A small image classifier, trained from scratch: arch vit, soap at rate 0.0019.
Rows from block 3, named by matrix and row number. Rows with one number belong to one neuron. Each number is 500 + 25 x the weight over its row's rms, rounded and kept within 0 to 999. All counts start at 0. Numbers have three digits each. After the name is the row's rms in percent of the matrix's.
# gate: MLP gate (model.blocks.3.mlp.gate.weight, 848x320), inputs 214-319
# fc1: MLP up (model.blocks.3.mlp.fc1.weight, 848x320), inputs 214-319
# fc2: MLP down (model.blocks.3.mlp.fc2.weight, 320x848, transposed), outputs 214-319
gate.497 130:490512503492551499487519523511493450510502470500542484487504474507490507512498491496489499510508486481497522448512511549493502486486525465498516521535443492513527474522518512466521512483529510508492489484498476495486474501520540518498483546475484503498517492477466496494516470513533489498462508513518484537480495527543
fc1.497 125:501505508506484497500468457511531510519511543496470492520484505538510537521501496507524519503482507482506440555474516449485465500495476514521508495481523518485510500455475466523506489491492483513515502494469531496495500494513447523528480460504514485517472523511539485534474529486464537498529507460482513448504490492460
fc2.497 127:496498513499488482474481505458514480457471519488477532524489484498517513512519485459481508426535520512490521527487491501542472489518519509530469526494503519456494505492459484527475477484466555517514523465542549510504460497522431542512474435478499509517489475531539515503499497502487503535533524476504519500473519564480
gate.498 081:478502471468474494474496471470497544507512506488466592524470497522518503497526540508495467481534511461515537555511511473470505486470437515495475499511526533476464468457477526461492435464530504524450530504527546516465505530498516488472502483511520516512520460530482538495526541542478474494484493509533497497459495514504
fc1.498 081:526540475501516504483500498478501544495522503510509518554555494501524483522491503480521488483476507488504482473518475486447506467452500499516510458496471523484519449518442511508450543516504514499502462489504493498485482517519492461502527497479496477498504506490522504547480506459501522476525521553504428489484552517503
fc2.498 086:492482526537496522484488508490503512491529476546542553479514538475516506511516510491509528502487534547509477489534561502447514465493476487465526488525465541496524469485506527516487528508525552539516503482466481491480464469503476486491502478505542517488452489493503512526514498466505518517471502473531471544460487499524
gate.499 134:491491513519509514500463501495549508504502481515498474460477502517527462527518461516537548474513484486452468542498524489551488517495514480520529515546490508500499559470523463510487501468490544501488443496484474498478489518486490501531470528477490540485507498534479521508502511489501498507458503553460526526483480499561
fc1.499 133:522473490463483456480512518485479473475491491511486522519516489500477517503492498535472433524493502494520540532493457518469514451520542546508519507480529504527494507505520516515519520483559489506496516498547514502479503462459528474449486503511553479524497496488525516484493469513486531481543514485526499487468528482510
fc2.499 115:466490505522461460503496525508498485544494456499483516444537532472468497528505518453442488548525457496460485490546513502470507450488482495537478526456503471490486484499469510531525503537516504497489484481478516516494532539503537501483475519511508528488532523503504499499485495454510482521516507532493487492513498483452
gate.500 097:470481492460483536519490515528505528546535494484471495500532508503488511461484502510478478471501514476480488505481483519504464526493521495553413498473517521506492522508500494486469528522521479491510487501524515467487505469538465513524513502499500510478495493551485568502493488454497480524503515487490499504461482454476
fc1.500 102:494495481468433530455486490513506498489475512497487524473524466501496488453483563483497486531544534481517462499465539491511507529518524518506477515453515514472479462518503495495473508532471447520505491494537501501510498478540483511500466528470503475524481488530495520488514488472494454480529521520527511513467488518482
fc2.500 111:506489499494521501521513497472452522527508468500508503521455485505484474463502461456545523464494483493509517504474487500475509511538525528514500505519574527535521518564523456498480457513514442479481460496528509524519445495518532517532480508478523507518515491515476503465510548477471561501484518499512495458464494504489
gate.501 124:535520480498500510505516475478511552529474507522477514485473523486499474490500419479484528508488477517493529533496535490524507497470480494510446560527554466494521543459463532517452495507542489531472572490465505538474540499520543521485503482509520498522471499524479515477453519481522541496500497473475476520479490497539
fc1.501 123:526538488487529487505483458442500525517484501509510490511485523513499490491472440454458497507488447520482543495477538492517508492490490487474497567548531457501527530474471502515469483496531482528507546512485486525480533474520507517489506479517507484556464503515482488491446509482544564480512499503463503513480507509526
fc2.501 131:512508501545514510489496511522524501482471475519503493462499518503517494525492505485501473464503510472518522491528489489452516536510507522508498479470535518526505472544570479507557472501494536485449455477455485496483432483517522466508498531524482502475507492512464471489518514492492469498561507520528522469488507463517
gate.502 096:481520489456519539552485495473453490490527465485483484500536505511550547520508510499505485534512494554424464515508493559497501498525467502471487463526506489479534510542544508540467457535511499530464504541487511485465479495511474504518492494482430512513497508526479486466474504537522456473494520496499488523506511500490
fc1.502 097:486482467550501448492512468516529500510512467514490504471481470485484445498496492511520494436493521464520539475483495506464513491496505497523503525497499506502478510481503511466533525537473529453504493446503496503515528473473525502512479522503518469466527533472547512534515504496511511557454503515527494477491505518512
fc2.502 100:499517506461499513527469498499451516519520507473492468517484464461547510509430448513515490465437472464531490461501469480498494505560493509513524513496473453443501513470487503520480500464532504541505533506535463486513465543513521513508486510480449513492487531547448529495487496565472489489479513466518466486483526540524
gate.503 107:469515521503495539501505505457462498545476496475517522515517493517535475502469455462542455492527500502473486509523527511480481525496530514474490496481465447510488470510483555453480476466425524489510505490506504512498457516460531487532542491466506450494487512505488506484490472482528493495504481461497484506504516556500
fc1.503 104:501474501524469437526493519489498478466515480522519523460524484524503489513483520538504520498498486536558477501482483509466513491583499492511520528493520542495526494487479500521508495464454497509440470531476532525517522495544515512482482501499533481518464457518480476468505493487479492476467481500511492485516480458527
fc2.503 092:519532515514460527509447502560500486490510498492522514510525526515525489469490557519482497523497477458474493505479551586498472461487477506497515516501527524550475506535458470523520425474485473499537494539505506510470520506520467511489502529513459473513472505473493445497504498483495516462481526501502490497508489431476
gate.504 091:517509502513509542528546532540521521531511447470443492465503496483501511482520525475513525488471539535514506537485479498513534492485513500468458549514508481476479463478560507443531512482468501494546528471509479535535496469500513510487489480527526439491481536532495505528475498437487460509474533492500508465483505523504
fc1.504 096:504486479499507456517483517454528489436504536514517512499524485508501531518506483516530484500511510526497486485486503448466477509519464502498548491511528525528489493504535485567513491503492457496486514494534470496497472541536507532488466516479493493453532485456494493494512506575511514538516453496513528499486483503527
fc2.504 093:520455514479485501447488517473493509507512462474501486512513468540489471480497460533484521513484525522525535507475483513458504507539532532487503531495497554503493500472519474483466495522488476553491495543542510490503557470523524443516480520481511489460535500543472464532494459484493496524496479458492483546457505463495
gate.505 100:499495485505499532519515539489463489514497459531504532483501507532473526588500452504512537484477478479521500488496499453489499512497492536519489514512511509514516486503478518532520492468509520490492518475502532513498487512482499442472509492521498507485574487478518497500475456487508451476533431545525455479526534509507
fc1.505 104:485519524495499463505493453512507507491457527474461467513505506456517469477489490471448521499526477520475522528503468524471518506490526489480481465466501512478503526543533512539506498520465513522509467517538520462478515500536468530495499503503480465457443489483505508455537530520514547484504503486493491497487495495461
fc2.505 101:507460533499492436475465526470524484539480513503519503458553493513498473511486487485489502505509501480478522514517475519476473510506477441537512517501465499471504514511528517461487506489528494523505478472506483495505461484542517518520472502504479503487487509475564490500469502470533525512497515469535542515499505518493
gate.506 080:474520522577501498511501495464476513514521506508508519483500511531555480475486495501518496485499483514520508508518503477528445497452496480542451527486498503490484493474492519440528526474484464500497505516518506504464487495525461529550507519474513496460516516494555496440552509535522464529501506507515450491491492506502
fc1.506 082:488551517495504465518502450473478491523490484475510514470494512482505503453515544441463535515511557523498493512508500524500464549485484482551505483491490510507502487526502500506517514496505480531480493500538541489453481461479456508495505503501449525523545483526560465528482521506492463464542493550542488465552474512504
fc2.506 097:508498498494466498520517486508520466503517495493458468487513542513528467506561503521531537513468503491498517505485478513507488550519469476522490470511502523554495495491518528535511548516537492450469499513505488502502505491496539503515503489512492468563507494496525464508503494483500435460483470521571522502485505512504
gate.507 120:504470502496484531472451483508482504498516450478486504499493488493465491500456535519494486497465476483504537507442471514510475541466459482458477524497454526472444472481506503506476475524458564515514489522502519504480500526467477488520530518500492510484483482557568527472485534530495464471529504483506482511476509517521
fc1.507 115:469504471514536472569567508481512470472521523525518489522523500510500531508541502484498519533500543519512475489558535470493506490542544506513540502503528483510507518513476523498507528505547430469445545458485489474515524523521509535503475482523494481520481500494452479518507480496518485512464494519516511478528472508503
fc2.507 115:481473506534485509487520486507519509502514519488515485444516546486482442503508547524534518506526494497514515450549444490513500479479487481527528509487506516504474514533500503516535501500546492496471500471499527536534515539512500495534465452514494459505487500495504504486499536502475502525497491573509505495467506508503
gate.508 101:486510523541514534431483494464482521488518535505503516533521463487506506502456507463477444521463499452524549500465511507514426508436515539526488479489524484509497509514511480523508512487521506458472493503520509493473521524487488532585514528540495521526496493524511461507510493508508481509516485456499500507487485490505
fc1.508 110:527563521526518512478482473474444509512507478502487522534494459493505509537540510496483501493471510478492493507486495522483480527491524521518475502513510486539471513526503491494535519501526516452510511525532462496480555507484521547581494542483515499529526543488492474472542502496531514499479453482464488506489474513496
fc2.508 115:528517516501503483521495503465477486518492533486475479498479467510467545464506489528484484472518521496483425530467437514460543497491510515445465494531498531532493434517487526479508514523516483507497507484488533509522495479511534482477504500472508517490489481519509476500535435490538479467486494488524518503489525559486
gate.509 087:535513520519504470516479481495521487516479509487503551521512521536507477512488486475480474512487513463486489507479538519468499498462451441466473469490500546475466502533475506505450505472547478457473455539489515558507483531459486516508518515501456483503504511490512500472484498520520509476522490501490527544492468520483
fc1.509 090:468513455516471507524500488490475467490499487498506494502515490507509490484498515482545533433513501492501515510501501503528475438465475518461518446525508430516487493489503527503529477503440524498512486432538508485492452490506528485484513513505507522537504523473500509509495489505502515489485500553518543506497543511474
fc2.509 093:489509468485472543510515474486520536508465473484500508534487523500517487503514468512473462492479479509474540482517445489493537445515486523468511466500459507462457493499494516524492449474502528488475503428504454552548483505485534511522506546482488530461513468509486528528521528481512517523480501485479528486515550490473
gate.510 105:530479496518463447530491473516479485496474495508542542513544495556489483522500473486524437531525507487451520484483498540511486462544484515492504472502545508485493497497489522499566504502481487514480522495508473500505460528520543506497477490518487496496509498551497508500505504489510528523489516505499498491485473528493
fc1.510 104:479533494493512585473506498476514540506508489490481470505470512477508538514500535524473529492500505502511509495523492416474498541467530491516484532528492531524539552485497495503481482506517536496433502535493503495498526475449498474487529507464524501557507513461479514484504525521502492487497485492516488499479511440490
fc2.510 107:522549529505528493495558483515496485489537520476485546522572457511486523514511529542482513512519511480527534503532526521488500455537504497518542472485464562497486484503468536512526506522520523514517447521477492513541493501501498474512469537496475500488547456494526490471502485492482509513512516480507506472521540488479
gate.511 094:517514444469492484511520476470476506477463499516500520544492496482475452520548480462532510537513502461467511475500521517525491506499541471469506498460493539515491520495513434516458493488474468493450532479510521524493485473506533508503468540489499487476473511525501484535536488483538504491524470532520528480457510497517
fc1.511 093:483514471504526495478486482476490535491467476496497508538515460466519479505543453469552547506513562450484528540536521512501489506453572456504477514457521521515498505488496484499474506510475490504489528531483523489496446457501515495465480515523532493484526478481494475526542482511525479518479529501499512493458501496531
fc2.511 091:493465472481518469477475508502511519494511459504540478518516477460485494495518494507506512461497508480506491497507476476564491518485468521529509506505482501519474527493455550508528486548489511464525518581496464500512465479532528530518520512504521499513509541518535488497506492540522452464513528488533522503497461478500
gate.512 091:461512446524461491480514518509516525527509510466491503463488468535505478509474511444520485463538486495523509543497467508483503516458501490521432514482472467484480507446524499465480462478504510515537485504515447495482519529539524475467500494496507505490490495525483441521513514492544490529516506510505491509506488502511
fc1.512 084:491539487529532516477471521508473519480520476494493502498526524528484507508520504488527523483491507482489506481532473519499493518480500500504552481471515518444500526498474483474494500494465500468542458524517518544493506502505484485498490523437499485468514486493467534533511555460489476476490527482468466463494496543505
fc2.512 093:512510460505542471501489465542504518517505529484503490482491532502482532487513506488527501514514504559502540505483484530509445499505489523489545537489498456523468523492466501496479476527451500489537461499461506483482480487527513522548543538472500524499494489515440506526529497500507529520538547506502485512493485511527
gate.513 087:452505482473523505499455500496489490494542459502499499474501568531476531514505505518469490467524485511466520476555513530523501502534486474514538515504525494487531463481468472493491529497466506495483497490514477517463505505507494517518494543504492505449518520542468487522502518470496522480498508531494513518541473504472
fc1.513 093:516498511500530511524514487487476506453528473527468534495554474521454545521504482483511525487502496512532493501517500539568503567478482539483527539504491475551491513479471512507481459524457468524499509493491499493502500501454497499450480557502521492510505517502491513469522495516512508523516484469529537470532522493514
fc2.513 096:537516491478522484520524482512517528505511457514451525482473549515476504513491485495518490468468491492517516487496461458490533513521518505508478528490499521507468524504509506534508443513539492519481507488501533521531535496512419540462500516508482493489523484505509533501504498529486510518522467462483539526541487514504
gate.514 136:510508455484535484511552508487523500540503504451559501550520509511536532490524480504498505491507500495498535500522501465527491534497479551491519482484475518504498491486490508487492531513491539501493499509518507534470475516493492441491503465523504493539499515492484497469481500500522519491526496505480521506504482540548
fc1.514 129:511513529501531478505491492491537487482500582481486520481451494505496499523497493526499472571523464477492505478553507554514518506490475515547544506521529548507542493551466466479466504501486524474488455501523480496511497488433523559492508475480537535522499501506490500495491472445507510495489497494486498487504537496473
fc2.514 123:501573479514491500513533499446487497479481540510492475510555538480507493493523461439531533502509494539502514503498502474475506519534549494491499491487545479511526486535488521498475484513492525529525463540505485485494524544481490473502506546467518541522493493496512524497518500551488534475519497527472477457522519509487
gate.515 095:503529501456473503511494495471508523501491528457530476507461507472514487491502506508521557499504506527507499514489549525477536484486485500502503511555531500476491536509497487507528489478485486546493519528514471500523515475480495494495501521441507477470513471503492568498486526515503468481478475517518506513529499489499
fc1.515 100:501532466530490489481542486494460496530529496520497499535513480478488448502515478467519518532486503484491489497506470515497482523483473497499509474487492493543503497524551465505498473458519526503504485476496470480500536551488561504504513500494533534518489457531505447459523525511485502492558503492492410530504542508486
fc2.515 094:541520486522458516465461547505496516470528505499487504493504509482525495514510456525505462524485487467509495521531490462516525461469496516535490487498513490537475535541499488515505493484528501468486483447460527485521506487470495486510494479520481498448473448461500551561504507533529456487479464518528502513503528498511
gate.516 096:538510524485485536506518485468532477472532497540481459455520517511563490468532478484486510469502524490479469514494521444462536479516452454526510516525494500526493499524510503507499550483521505513447491468527504508504496516506484521537524513488488497513479544500509470493550575519513511540460488551510479506530482517488
fc1.516 095:489493509525480525502502502496486518451533563486451469505505511467540489503524468535489547523531474522486486464539495485521523484428501482486514503491537503483552521486486560530537500531464476484497458497533461493479533502481479479501463490506528484480492478511486440487500498530455486487522514478510505521481506514541
fc2.516 096:501506449527515460483434544515483508517488499516498508535532467468539478482495502487506451524522516500549470480465522513501533471493526456563477530493533522518463523464496464535465514482527494530496489511479493497521483493475525516480531507461509515492482496478459482471518496498499536497496527493477456478508523512529
gate.517 078:523481469498452499516494479491494426480504504542517509438494469531546517516492545419501469518528519529479512449554488507521487510531511464468520477510476532522494519519514463508516570482508478474477479496511524542507449506479491477545487530502519531488499505464537499530479521482498491513487489467474479486503474477481
fc1.517 075:484546507537555493503472555513499519515462519497466526501506488490487487539488479484500501497514511520539487449531513505501496485491514488521508511525511495479535498495499505474469517488506525521511445525550491523503527472512512553491513557500487448516509510550503549483503500519548470569524520510480542490482492518474
fc2.517 073:478533495479501481517516492501508469481506475470476528525472512503476509513521509483524549553532486502510539483466485432488513472506523448510509457501498476461436502497530488475495477477528479565545517501512498489524502502524477504495509494530508536560496526466499511480545517517456467510505476495525495527533499518500
gate.518 087:518494484493496484491510479511487511445488489534522517480497482466527519501557482491478469478473552530502505462492479531483485511493532511464466491465477472490516471472474538488509519545497480528493508484487540509499482507513471505545483481466513424487515523452468527448478501424516527527483501498547504495553527494524
fc1.518 091:485481538531508501521458477496428477525507485502473497502522470536503468531489516488449486522472461445489495496517470487474549486509504503459502459520517510508458513522512463467506484524533504472492485508470460542534488470522467498462460486528510497492490497520469465500546501475534506483467498541449510504452534489475
fc2.518 091:531459429476490498474472526492487506496496459493524523501488495515504509463485485494446504504482489530502473503483520529502535435476490507491488553495475520503512511462538509448508468498504510490506462505527495499511441478517514545495507507479531498471516500526526491506490504491502515482515540515465556548487525496501
gate.519 122:492527477475510503513504505491477493476534492449475500530502509513560536514515500516480504470497477476509475508487508543493509494521524507525466483518507511478478494523527502480448534489488539482573498494527475480445476504485477506507517489507537505472488492484467526502521489518515510495488491470468465499515502497513
fc1.519 117:511510484530535518510484513478507518529463502578517511507500458493501479470516485522530501523477499541504553468508472495491474491491478504496525510421441458526540513525470505563525501479544489489474511477484538488521499540521497469519505496487453480509489489525534484504458487468519494499498469480487490485501527506507
fc2.519 118:509522471509466457532513496496517495485487456521490529495532493502496530494501509430498491533504489521460499489533489507455548533505485508510492498509494477511480501532494502553498463521485501533495518473515547501551511476508468456522473508473505461521509501497511508523501529490523522528489519546489486441532490484503
gate.520 124:452487457492487469507508540488489503477490512561516458489506476508521482516502481492500525459510501466477546493500494512529483499454515521481473536526490495504481522525482505505511487531464475512505531476460493503495485470486506522462490471500467508483468525521509502488468546504494502518552490522449503548462503493522
fc1.520 126:508512484522501505497478549512494526522485531475522501515532528490506478485511496485531458499518501496517480505506515504472501489474488502501523492480557493492478512537482524509499549491551498466473489486481525532506475480481494482517495467514537491463512520486482462484455542556455493476562481485449498462514478492517
fc2.520 115:522529508491511487450523475488504499549468557485481526494413536503470519476505481511523490493508551485473499520513490548487464502520443515526461456498484517471472483500505456480475518545465506490526522512466494547477481505493509532500515546486503487510539521520528476506511478466484488520477529489526532475546489475487
gate.521 093:473519521516534493494495492525494533492505489500476498457540456535459545477480490515527543483492494475473494515505556468502521486501515513495508493538510519480457514520530499482510527536511522500504499512468475495476525506490511488504500466498520486461495500534513513476526537531496461484488520513483472505534497515562
fc1.521 099:500473432469498493512559504500525516537483543481493526499512518516500488487509471485546520480487468495495493495486434538544519487551519485494485519473510500488463487508529501519495486451471484521493531476522521490469518479472520475525533510520450512503497477525489510496509461514497494463476483460581461493520492494478
fc2.521 102:507501550498484510538542503522520533518493533557463516492482547507496456478511524479508525494532502494534468533485514474492497452500505489472505472489470493513517496480475517523489525547501525506469483490505496514481478462482494544512510509539495529464519486460523450467505489482506517515492484502479538524523485451490
gate.522 078:449562492479495499505506512491489505484480523503461532437549533529490493500526495484466502507463512494482472537513477515515500494460529478479466503525488517527517474515496531475517505471521504525507546522492519511503455550471504477507547486468503509525473534547519508505479480437512469517458478520495488520496510509553
fc1.522 083:489504512504481483479455498492509499528468500451509530502502510459405527501506527506521476493475510471530505470493509470502538511482487506519516482443543489495511484535517493483520471492503512509435479524496475521514480523501511503455442498503481495554492474515498461514513522504528487506535511482466489494535513509479
fc2.522 081:506489520522504499484493514477487553522488465452494494485450501467512507502509523516531455481492479494478488520502544503513522489545511511509499456463532512488478505524452546500466500475465521489466528464427498476492507522490539506476478468495518519485512468514545486508499505469525499496516482531486519519504479489497
gate.523 108:496489501477484490465481552489506532467508467495510472488474509521468484494514484507486414537455465510492470521502500510563495540499535511496487467516457536508489496520460540517520514508504511484437511484549535489483520485479499517519470518482508476458494539507469446550491557532529509505501514494485488504506464481522
fc1.523 121:496518528468472490461486537470512478462493513475503500488488497543460509519539487545506464559512515547535510531484505497521512502511506538491508483520498506494499500480480493547523490503508505468476524484515458492494500503513457524515534502536564420500514497499484483536476509521511497530509481523506503516502463522533
fc2.523 133:507501485507521492525484486504482467498504502508494521500456534505503495479486523503487462497511477472505488482508519490498467461486517467465520512493541490535512520551511487550458475465555447465484489529536485529536496521486521509522511516471486497457528459526517483505496469506487501465524525498471501533483504479506
gate.524 083:496545515459525525466505469515494515488506488479434503501509506527499478515527516494505468540497572493521533532566519480481530499530528484544475511484539496539493461529521504481504509559515502493512446512473509525515537484496480526498507482487522535455493525458522506496523527483470484446491496497503512514441514483511
fc1.524 085:516493476510484500486522467490506486436501486505520463481501500514470473506501518504523472498523431528440491532484463537484520499459509490487539540519463473466539490495483489546513486473475503459473520533546529489511488525474503459490524472518494486527504507520486499500446499538484478523508503524523528486513514493490
fc2.524 092:505509551519470480491496466526577505505523477495493479489524534538481519504485483472464523483526478524487466493537553478516502474483517494508489516520480509546472521473488509515514496494542481489499448464491555536482511512532511486500504513517510500497466521476465465509498490526551520510510514497478522499511501521531
gate.525 096:476447502511522475513467473526545473494499537465502479503522487486480486477529506546512487503486418520461500491511491489556467538492512508544509534511498465506486494487495538495543490499497487502465511500446480509506514490516547484509512486510515498483478504554503467480479518490495518481495435487479488518479493468491
fc1.525 087:497456487480533470484535498535498468521515529426537500529461490467513521472515514481487462474560507478528502493479500468539496479486504498537515491527485471510492450519511508510571502489518525536496480461436481498482535493485537494466534513524480514527493487520494532516480517502496498454501476476497469497425494510512
fc2.525 103:486512544458470509512505539467509530503534534484522534508529474513507476476474500543519455519510490468515460514506475517508481472491511547542534474458487483492504453511506466560553518516518509513501489496485507457507503497484495524453531513525451485465539543514487485514453528510506469541470494466522499529466510513466
gate.526 086:508477489491470504539504496433505526486524528466534448506503485497504435520483439500520486496521475418496502499489508529494479509498537498506484487505451495525514533464522514489489518472510480503509461489522523530497471518502547482495495490517507471508496453462458518486502503540488498506476514516484510494548466521507
fc1.526 094:537475505469560502467542480501510486546515506460510520490518499474513490485464520491527476505512508515451518507468514508495538539513481478476467518518455518558491554470473514512483519487546504494472532512481495476510490482539504531518516522486519537501539533486516504552482512499540487504464462502557540492450538515495
fc2.526 095:479494477466538473493538445507512470456531534476506504462519504498491518521488512524486525511481491492475517493478519491511440501463515487479465504513491522490507499521531498515499490438470513541516564467525513491506452546492487529514520524493484515527525510515517523501520519482499506517518498546514518487486493525468
gate.527 099:473506488468474527503497519431481498486501524523488513488476485512482499501518466507493489474530466532489507536552514517513472438513470480488500494484490489506501519510535509477495533529478503494476481448533512484491514520489467540518478507520502491524538500473500499465517500478529504504481484540536469454494528482476
fc1.527 095:514495528465529517534530508503514488512528540500487516493491541490494523534466550466494521505472549501551543494484507477492479543503542492470439496527494493488498500480464481476480483505522474483499499516483488484517478517480516505490458476487511483508441493521493485520495536478447514509513497482497552537488499492528
fc2.527 093:476494463487500489513507522512508505491529530473448518510537516497476483501482495519517533474484523501537576547522510503542528509509524500483505520490493494506494504499486453495508490515449495483433506542503454535514553506534502485501576494476537467474510441487489508480504502513469500491495486490513527531492508481456
gate.528 085:498477453499509442489509492507491491459516457513524489511533510497538475513500521458493516545494546504482512496534498503492506567535501485496520517531482557507466518511530482486461476488494486476499528472466499490468428498520503478484514486493487523485454515476469529461489492523477468504478507518535494543461498467513
fc1.528 084:513464499480480467481458478505561500484511491493533515488502487467464514485539458533523511528550509468528483483451465503546507509467543538535455474517493485475472491483546489532478507518493516487509480548492506466493479470517514493491481489446516490510476510495503528488454477500543472518537521540528473493464505498488
fc2.528 083:493488500496503504505547504543533509503492488525479493520449504500508454525501473523515469520500538487461527495498514486466555547515509492485469509485470497463483469547476498529475519497479502501542517504488523507525484495460474510506520557477539525511472517489504509523525485509481494543523499474533470482513472525522
gate.529 098:491502465438476481488494521440465474543440501464500512495508495495494537470490541474475465464501511533497523468532514473478519495475483489551483510533510515534483457509449507465493470505531478470483468493469511505534517490509486486522477538518499499534482528463507474495507498478515473476472469459508505485516503500527
fc1.529 100:505514517485514514513517498446475499459514511490467491488511525494509521476475503498520531515498483533510522487507469452496510536534452499510537451513503482456529469466483524500523439496481471533514555492522461472536494439507501531519483524486530523505526505484509555528500457504535478465486520470553466526509477500535
fc2.529 098:503488494551506507499542515517479472502476521518509503476499507476487475502458477475459490504504525523489480490472471511488454488475515488494463499525490517522493504522470501517484486514488511523486498524527495461506517516467539505466515474489509524485504492522536499448528495467501441481504475527505439530518538484461
gate.530 085:501506489438496533485471550488524502502510511501522504513486513534485492503503505494531496514520511457513507503510466485489483502499482530465509505513497513506532498467479521470517464513496471497456489505509453536513535483536408529486519496506481488515512518510507502509512536519505502503490491499574509530532528515460
fc1.530 092:494479457500483510530524517512474500511520501489520577484489512512501536489515492476492529473486499470494467478495513526517522438521465514526491507522497469518467479468504503460504452474481521556517509485434555473484528483517501509527499478509487499481525546476530525525498497492490469451535525490495503486528466500499
fc2.530 091:493485518504508540560536521489454507465505565490525518521494534497509469460513523501518484473475530475514526521513569486463465479528460506497500485523505529520510511500454460496502479485529523522477486519485507475500541487537516475512516494496456495494495505470507508499514496499511464456518476490472447491500509476548
gate.531 090:469503528491484462499512493509515459504536529515483499490453485533469550443481493480491486539463500470531506504503499490497497454474493528521494491523498509499508539498471519544491509497508502475527511539512513513544508479525488511496512476471478510513530481465544464486500502480517508479527508501508501485460496534484
fc1.531 100:502477486489478494491527441547507515460492531523478506486516494510458451509524472527490471484510477471469482536535503433545531468545440541444508492517517498480496525512514507537499507478491512495476463492517452448533517487484473483503539508503496526520515498538518515476511476520490514491533519506501503527499500459540
fc2.531 085:467461513508482480553505471454512526506499532493536513506497505536508502492456514518517496512508496498493472509519504532475504510527489526488502471511512462508532479465494536492478527498525480541488518489540443534491513491479471483512491450470520493535481543473477480461441517469516517497484485474544517498527478498501
gate.532 110:462478459476461498484488489451545488490488445517570486474511486507486548520469548499482485494496492507463488491492476517470520495517479510476497494513466484510548516518523504492493537507462554489519523449540497479520487531506483505473512517481489469495447473495482525526502526475528498511536504481456486514495494509458
fc1.532 107:475573482462484499483504535448541506519532527523492512471514516503540479541507519541524470498481517412507503514521485457502526532477506475461500535504512495457463492461502497488462557452499505461493448522522488457484518524525527502523519481496521546502527522550536502496517482477526529500517476505485497506497491499493
fc2.532 109:501486551511508476518466502528494471490498525512514524491504543510482474497493521501525525503527497530534538528512531449507505483499498500507449473531502524473515509544512541546522485541495516492492461494479437512516493487514442523501468543515511501469504493501516527525533518482534504425497518487475468473467487489512
gate.533 121:495487493454484501494500498504484529532520483543522492507495539554498525510537468466530525491515527508503496509442397492469508535532474505523497453517471529490472482500513475488498513487509502511501522484516542504521500507466512509462469491481527476464473498504515485518493494516476550502535486506467456479517490467547
fc1.533 134:480522519486503492480493535444497521537480509507486459503477525523506472542536481495475520483522544502497505523478468481466480516492447543482542509520493490477481527483493497518483525506483469509462488500457522461489478511470506531471475451481513479473513503501502521524524531516471518503523495519488475489499471456482
fc2.533 117:514466499500514483520512530485506505506545481518500510487520474510475481482476447512580529488479537486513505520499537505554506464452450535484542426485485460519516530534470476538521477490456461480473530543475505499463476489489453489492516477489529501501510495500532499498483523492478466485455505507483529531513479499457
gate.534 103:482491500479474478480556521473484466476512500466506501489530488491503508524494537464545521534486484538462500499475509446489547508503504417548471492494490541539533492483493432524514568532529519488508488476488506493502489500530514524461504480515479491495495490486532485459507504470476507535542444483535471476508498512480
fc1.534 102:521554459500551546464485522486539489482510491465495491491501518537479519458575499449519479537497530489498523529523475507505475452486500457495485492561488539547528497469498503478510505476490493514474508532474473482485500467524494495518537529490493462447488523477487486488528500537500520542480489503490466496457468505503
fc2.534 098:510574529491513457471483462498470433513519505501450462515483488499454516508488509496462499508491509497493523557502514507494437502493456518489491502490493496511528500520558507505495475492498477498462488479510486531500501517500503523508575515502518483495498464522492524528508494485516492466485495479500522496500517483497
gate.535 120:473490502504527540509465475509473532476533468461528533501477455469511505488522486515509511491506518472483470532479529547512508535518471475517509479516479487541519525496505532514510429484473509513513532468504470553522529463514506485529493534511513527511510515462539483491494464487468491490519477513461503467467459448491
fc1.535 119:496501521475497474519501515523503490533467515516515496510511565527519473497437493482491462522475478526516516475514494496505504428476533495481480525475517530429471466492527498497494558547487510559538480524503500450457486512511475538504482495485506485457491515503465520493469475510531513514500489485521515522527554510501
fc2.535 109:489541509487491505529464501516515498478503499499500512503524469498465474532517456500510504501542506504502473521499508524491523487491500503479462470457518554479533486513540488545500500458529545547495499534553478514455473522454497499502526507512489469494530496476505448506579531514517502477493503533475503521524510558477
gate.536 088:534417493480529493529471509513471514469566506537513490480509515487501490503535436467479511466532482446483499537479480484525480468433497481509490520518493499466490470482513510534496530511492519456479503468448505480468476521531500483532532517509493489496513515504514504485520474475496477484537513502496480457508511466481
fc1.536 086:475476488471492522462493510533504470463495453473551506521530529465507537470483499494506493509521516483532485547541480481465514474559551517539524469503483500485493505496523531531530434532468505500446508519483500489485491481532447519495493491493510493522518450477516531496502527533485526457483494488499487519477514463462
fc2.536 086:454510522471447484482486521519473497509482508465568497492503499470524534510474485495498490515492448534477523504534522491485545515485514492510456505459501523479536522497480515549515508520507487466488524496516552521499516442478514474526485501484473524506506509498536509483511499479504494515514491564503475485498493492518
gate.537 077:450462501498488519527492521534484487467470476515488457464491518500544505454489488521493529459507494537520537479508526515494512500515515484486495485501514514521493533489500507502494506472498460507513497504471516560500430486477530466545490505472534494483547475509531471459527500506475526541499513490467541464480504495483
fc1.537 078:528505498531541483477515461502477519500432520549531528518520516482522482481483530481497499518508508514479499483487492501530514519486506506482498446447494512454522545525537497468482495495495506483493487500459535473437473497484495480500493543467472534522474469529506510458485504550506466482494469516506482459538463496522
fc2.537 076:515481498541524482489478511496493476473505504505495483518472472499551492487507506504518492480519482498475486504495498484500528473475448503526529482521501500464486526469497527538531502437496539519506469521478488507508450497476513474510526531523509441472464489480490534477457522519488517466522508506515507500480474505475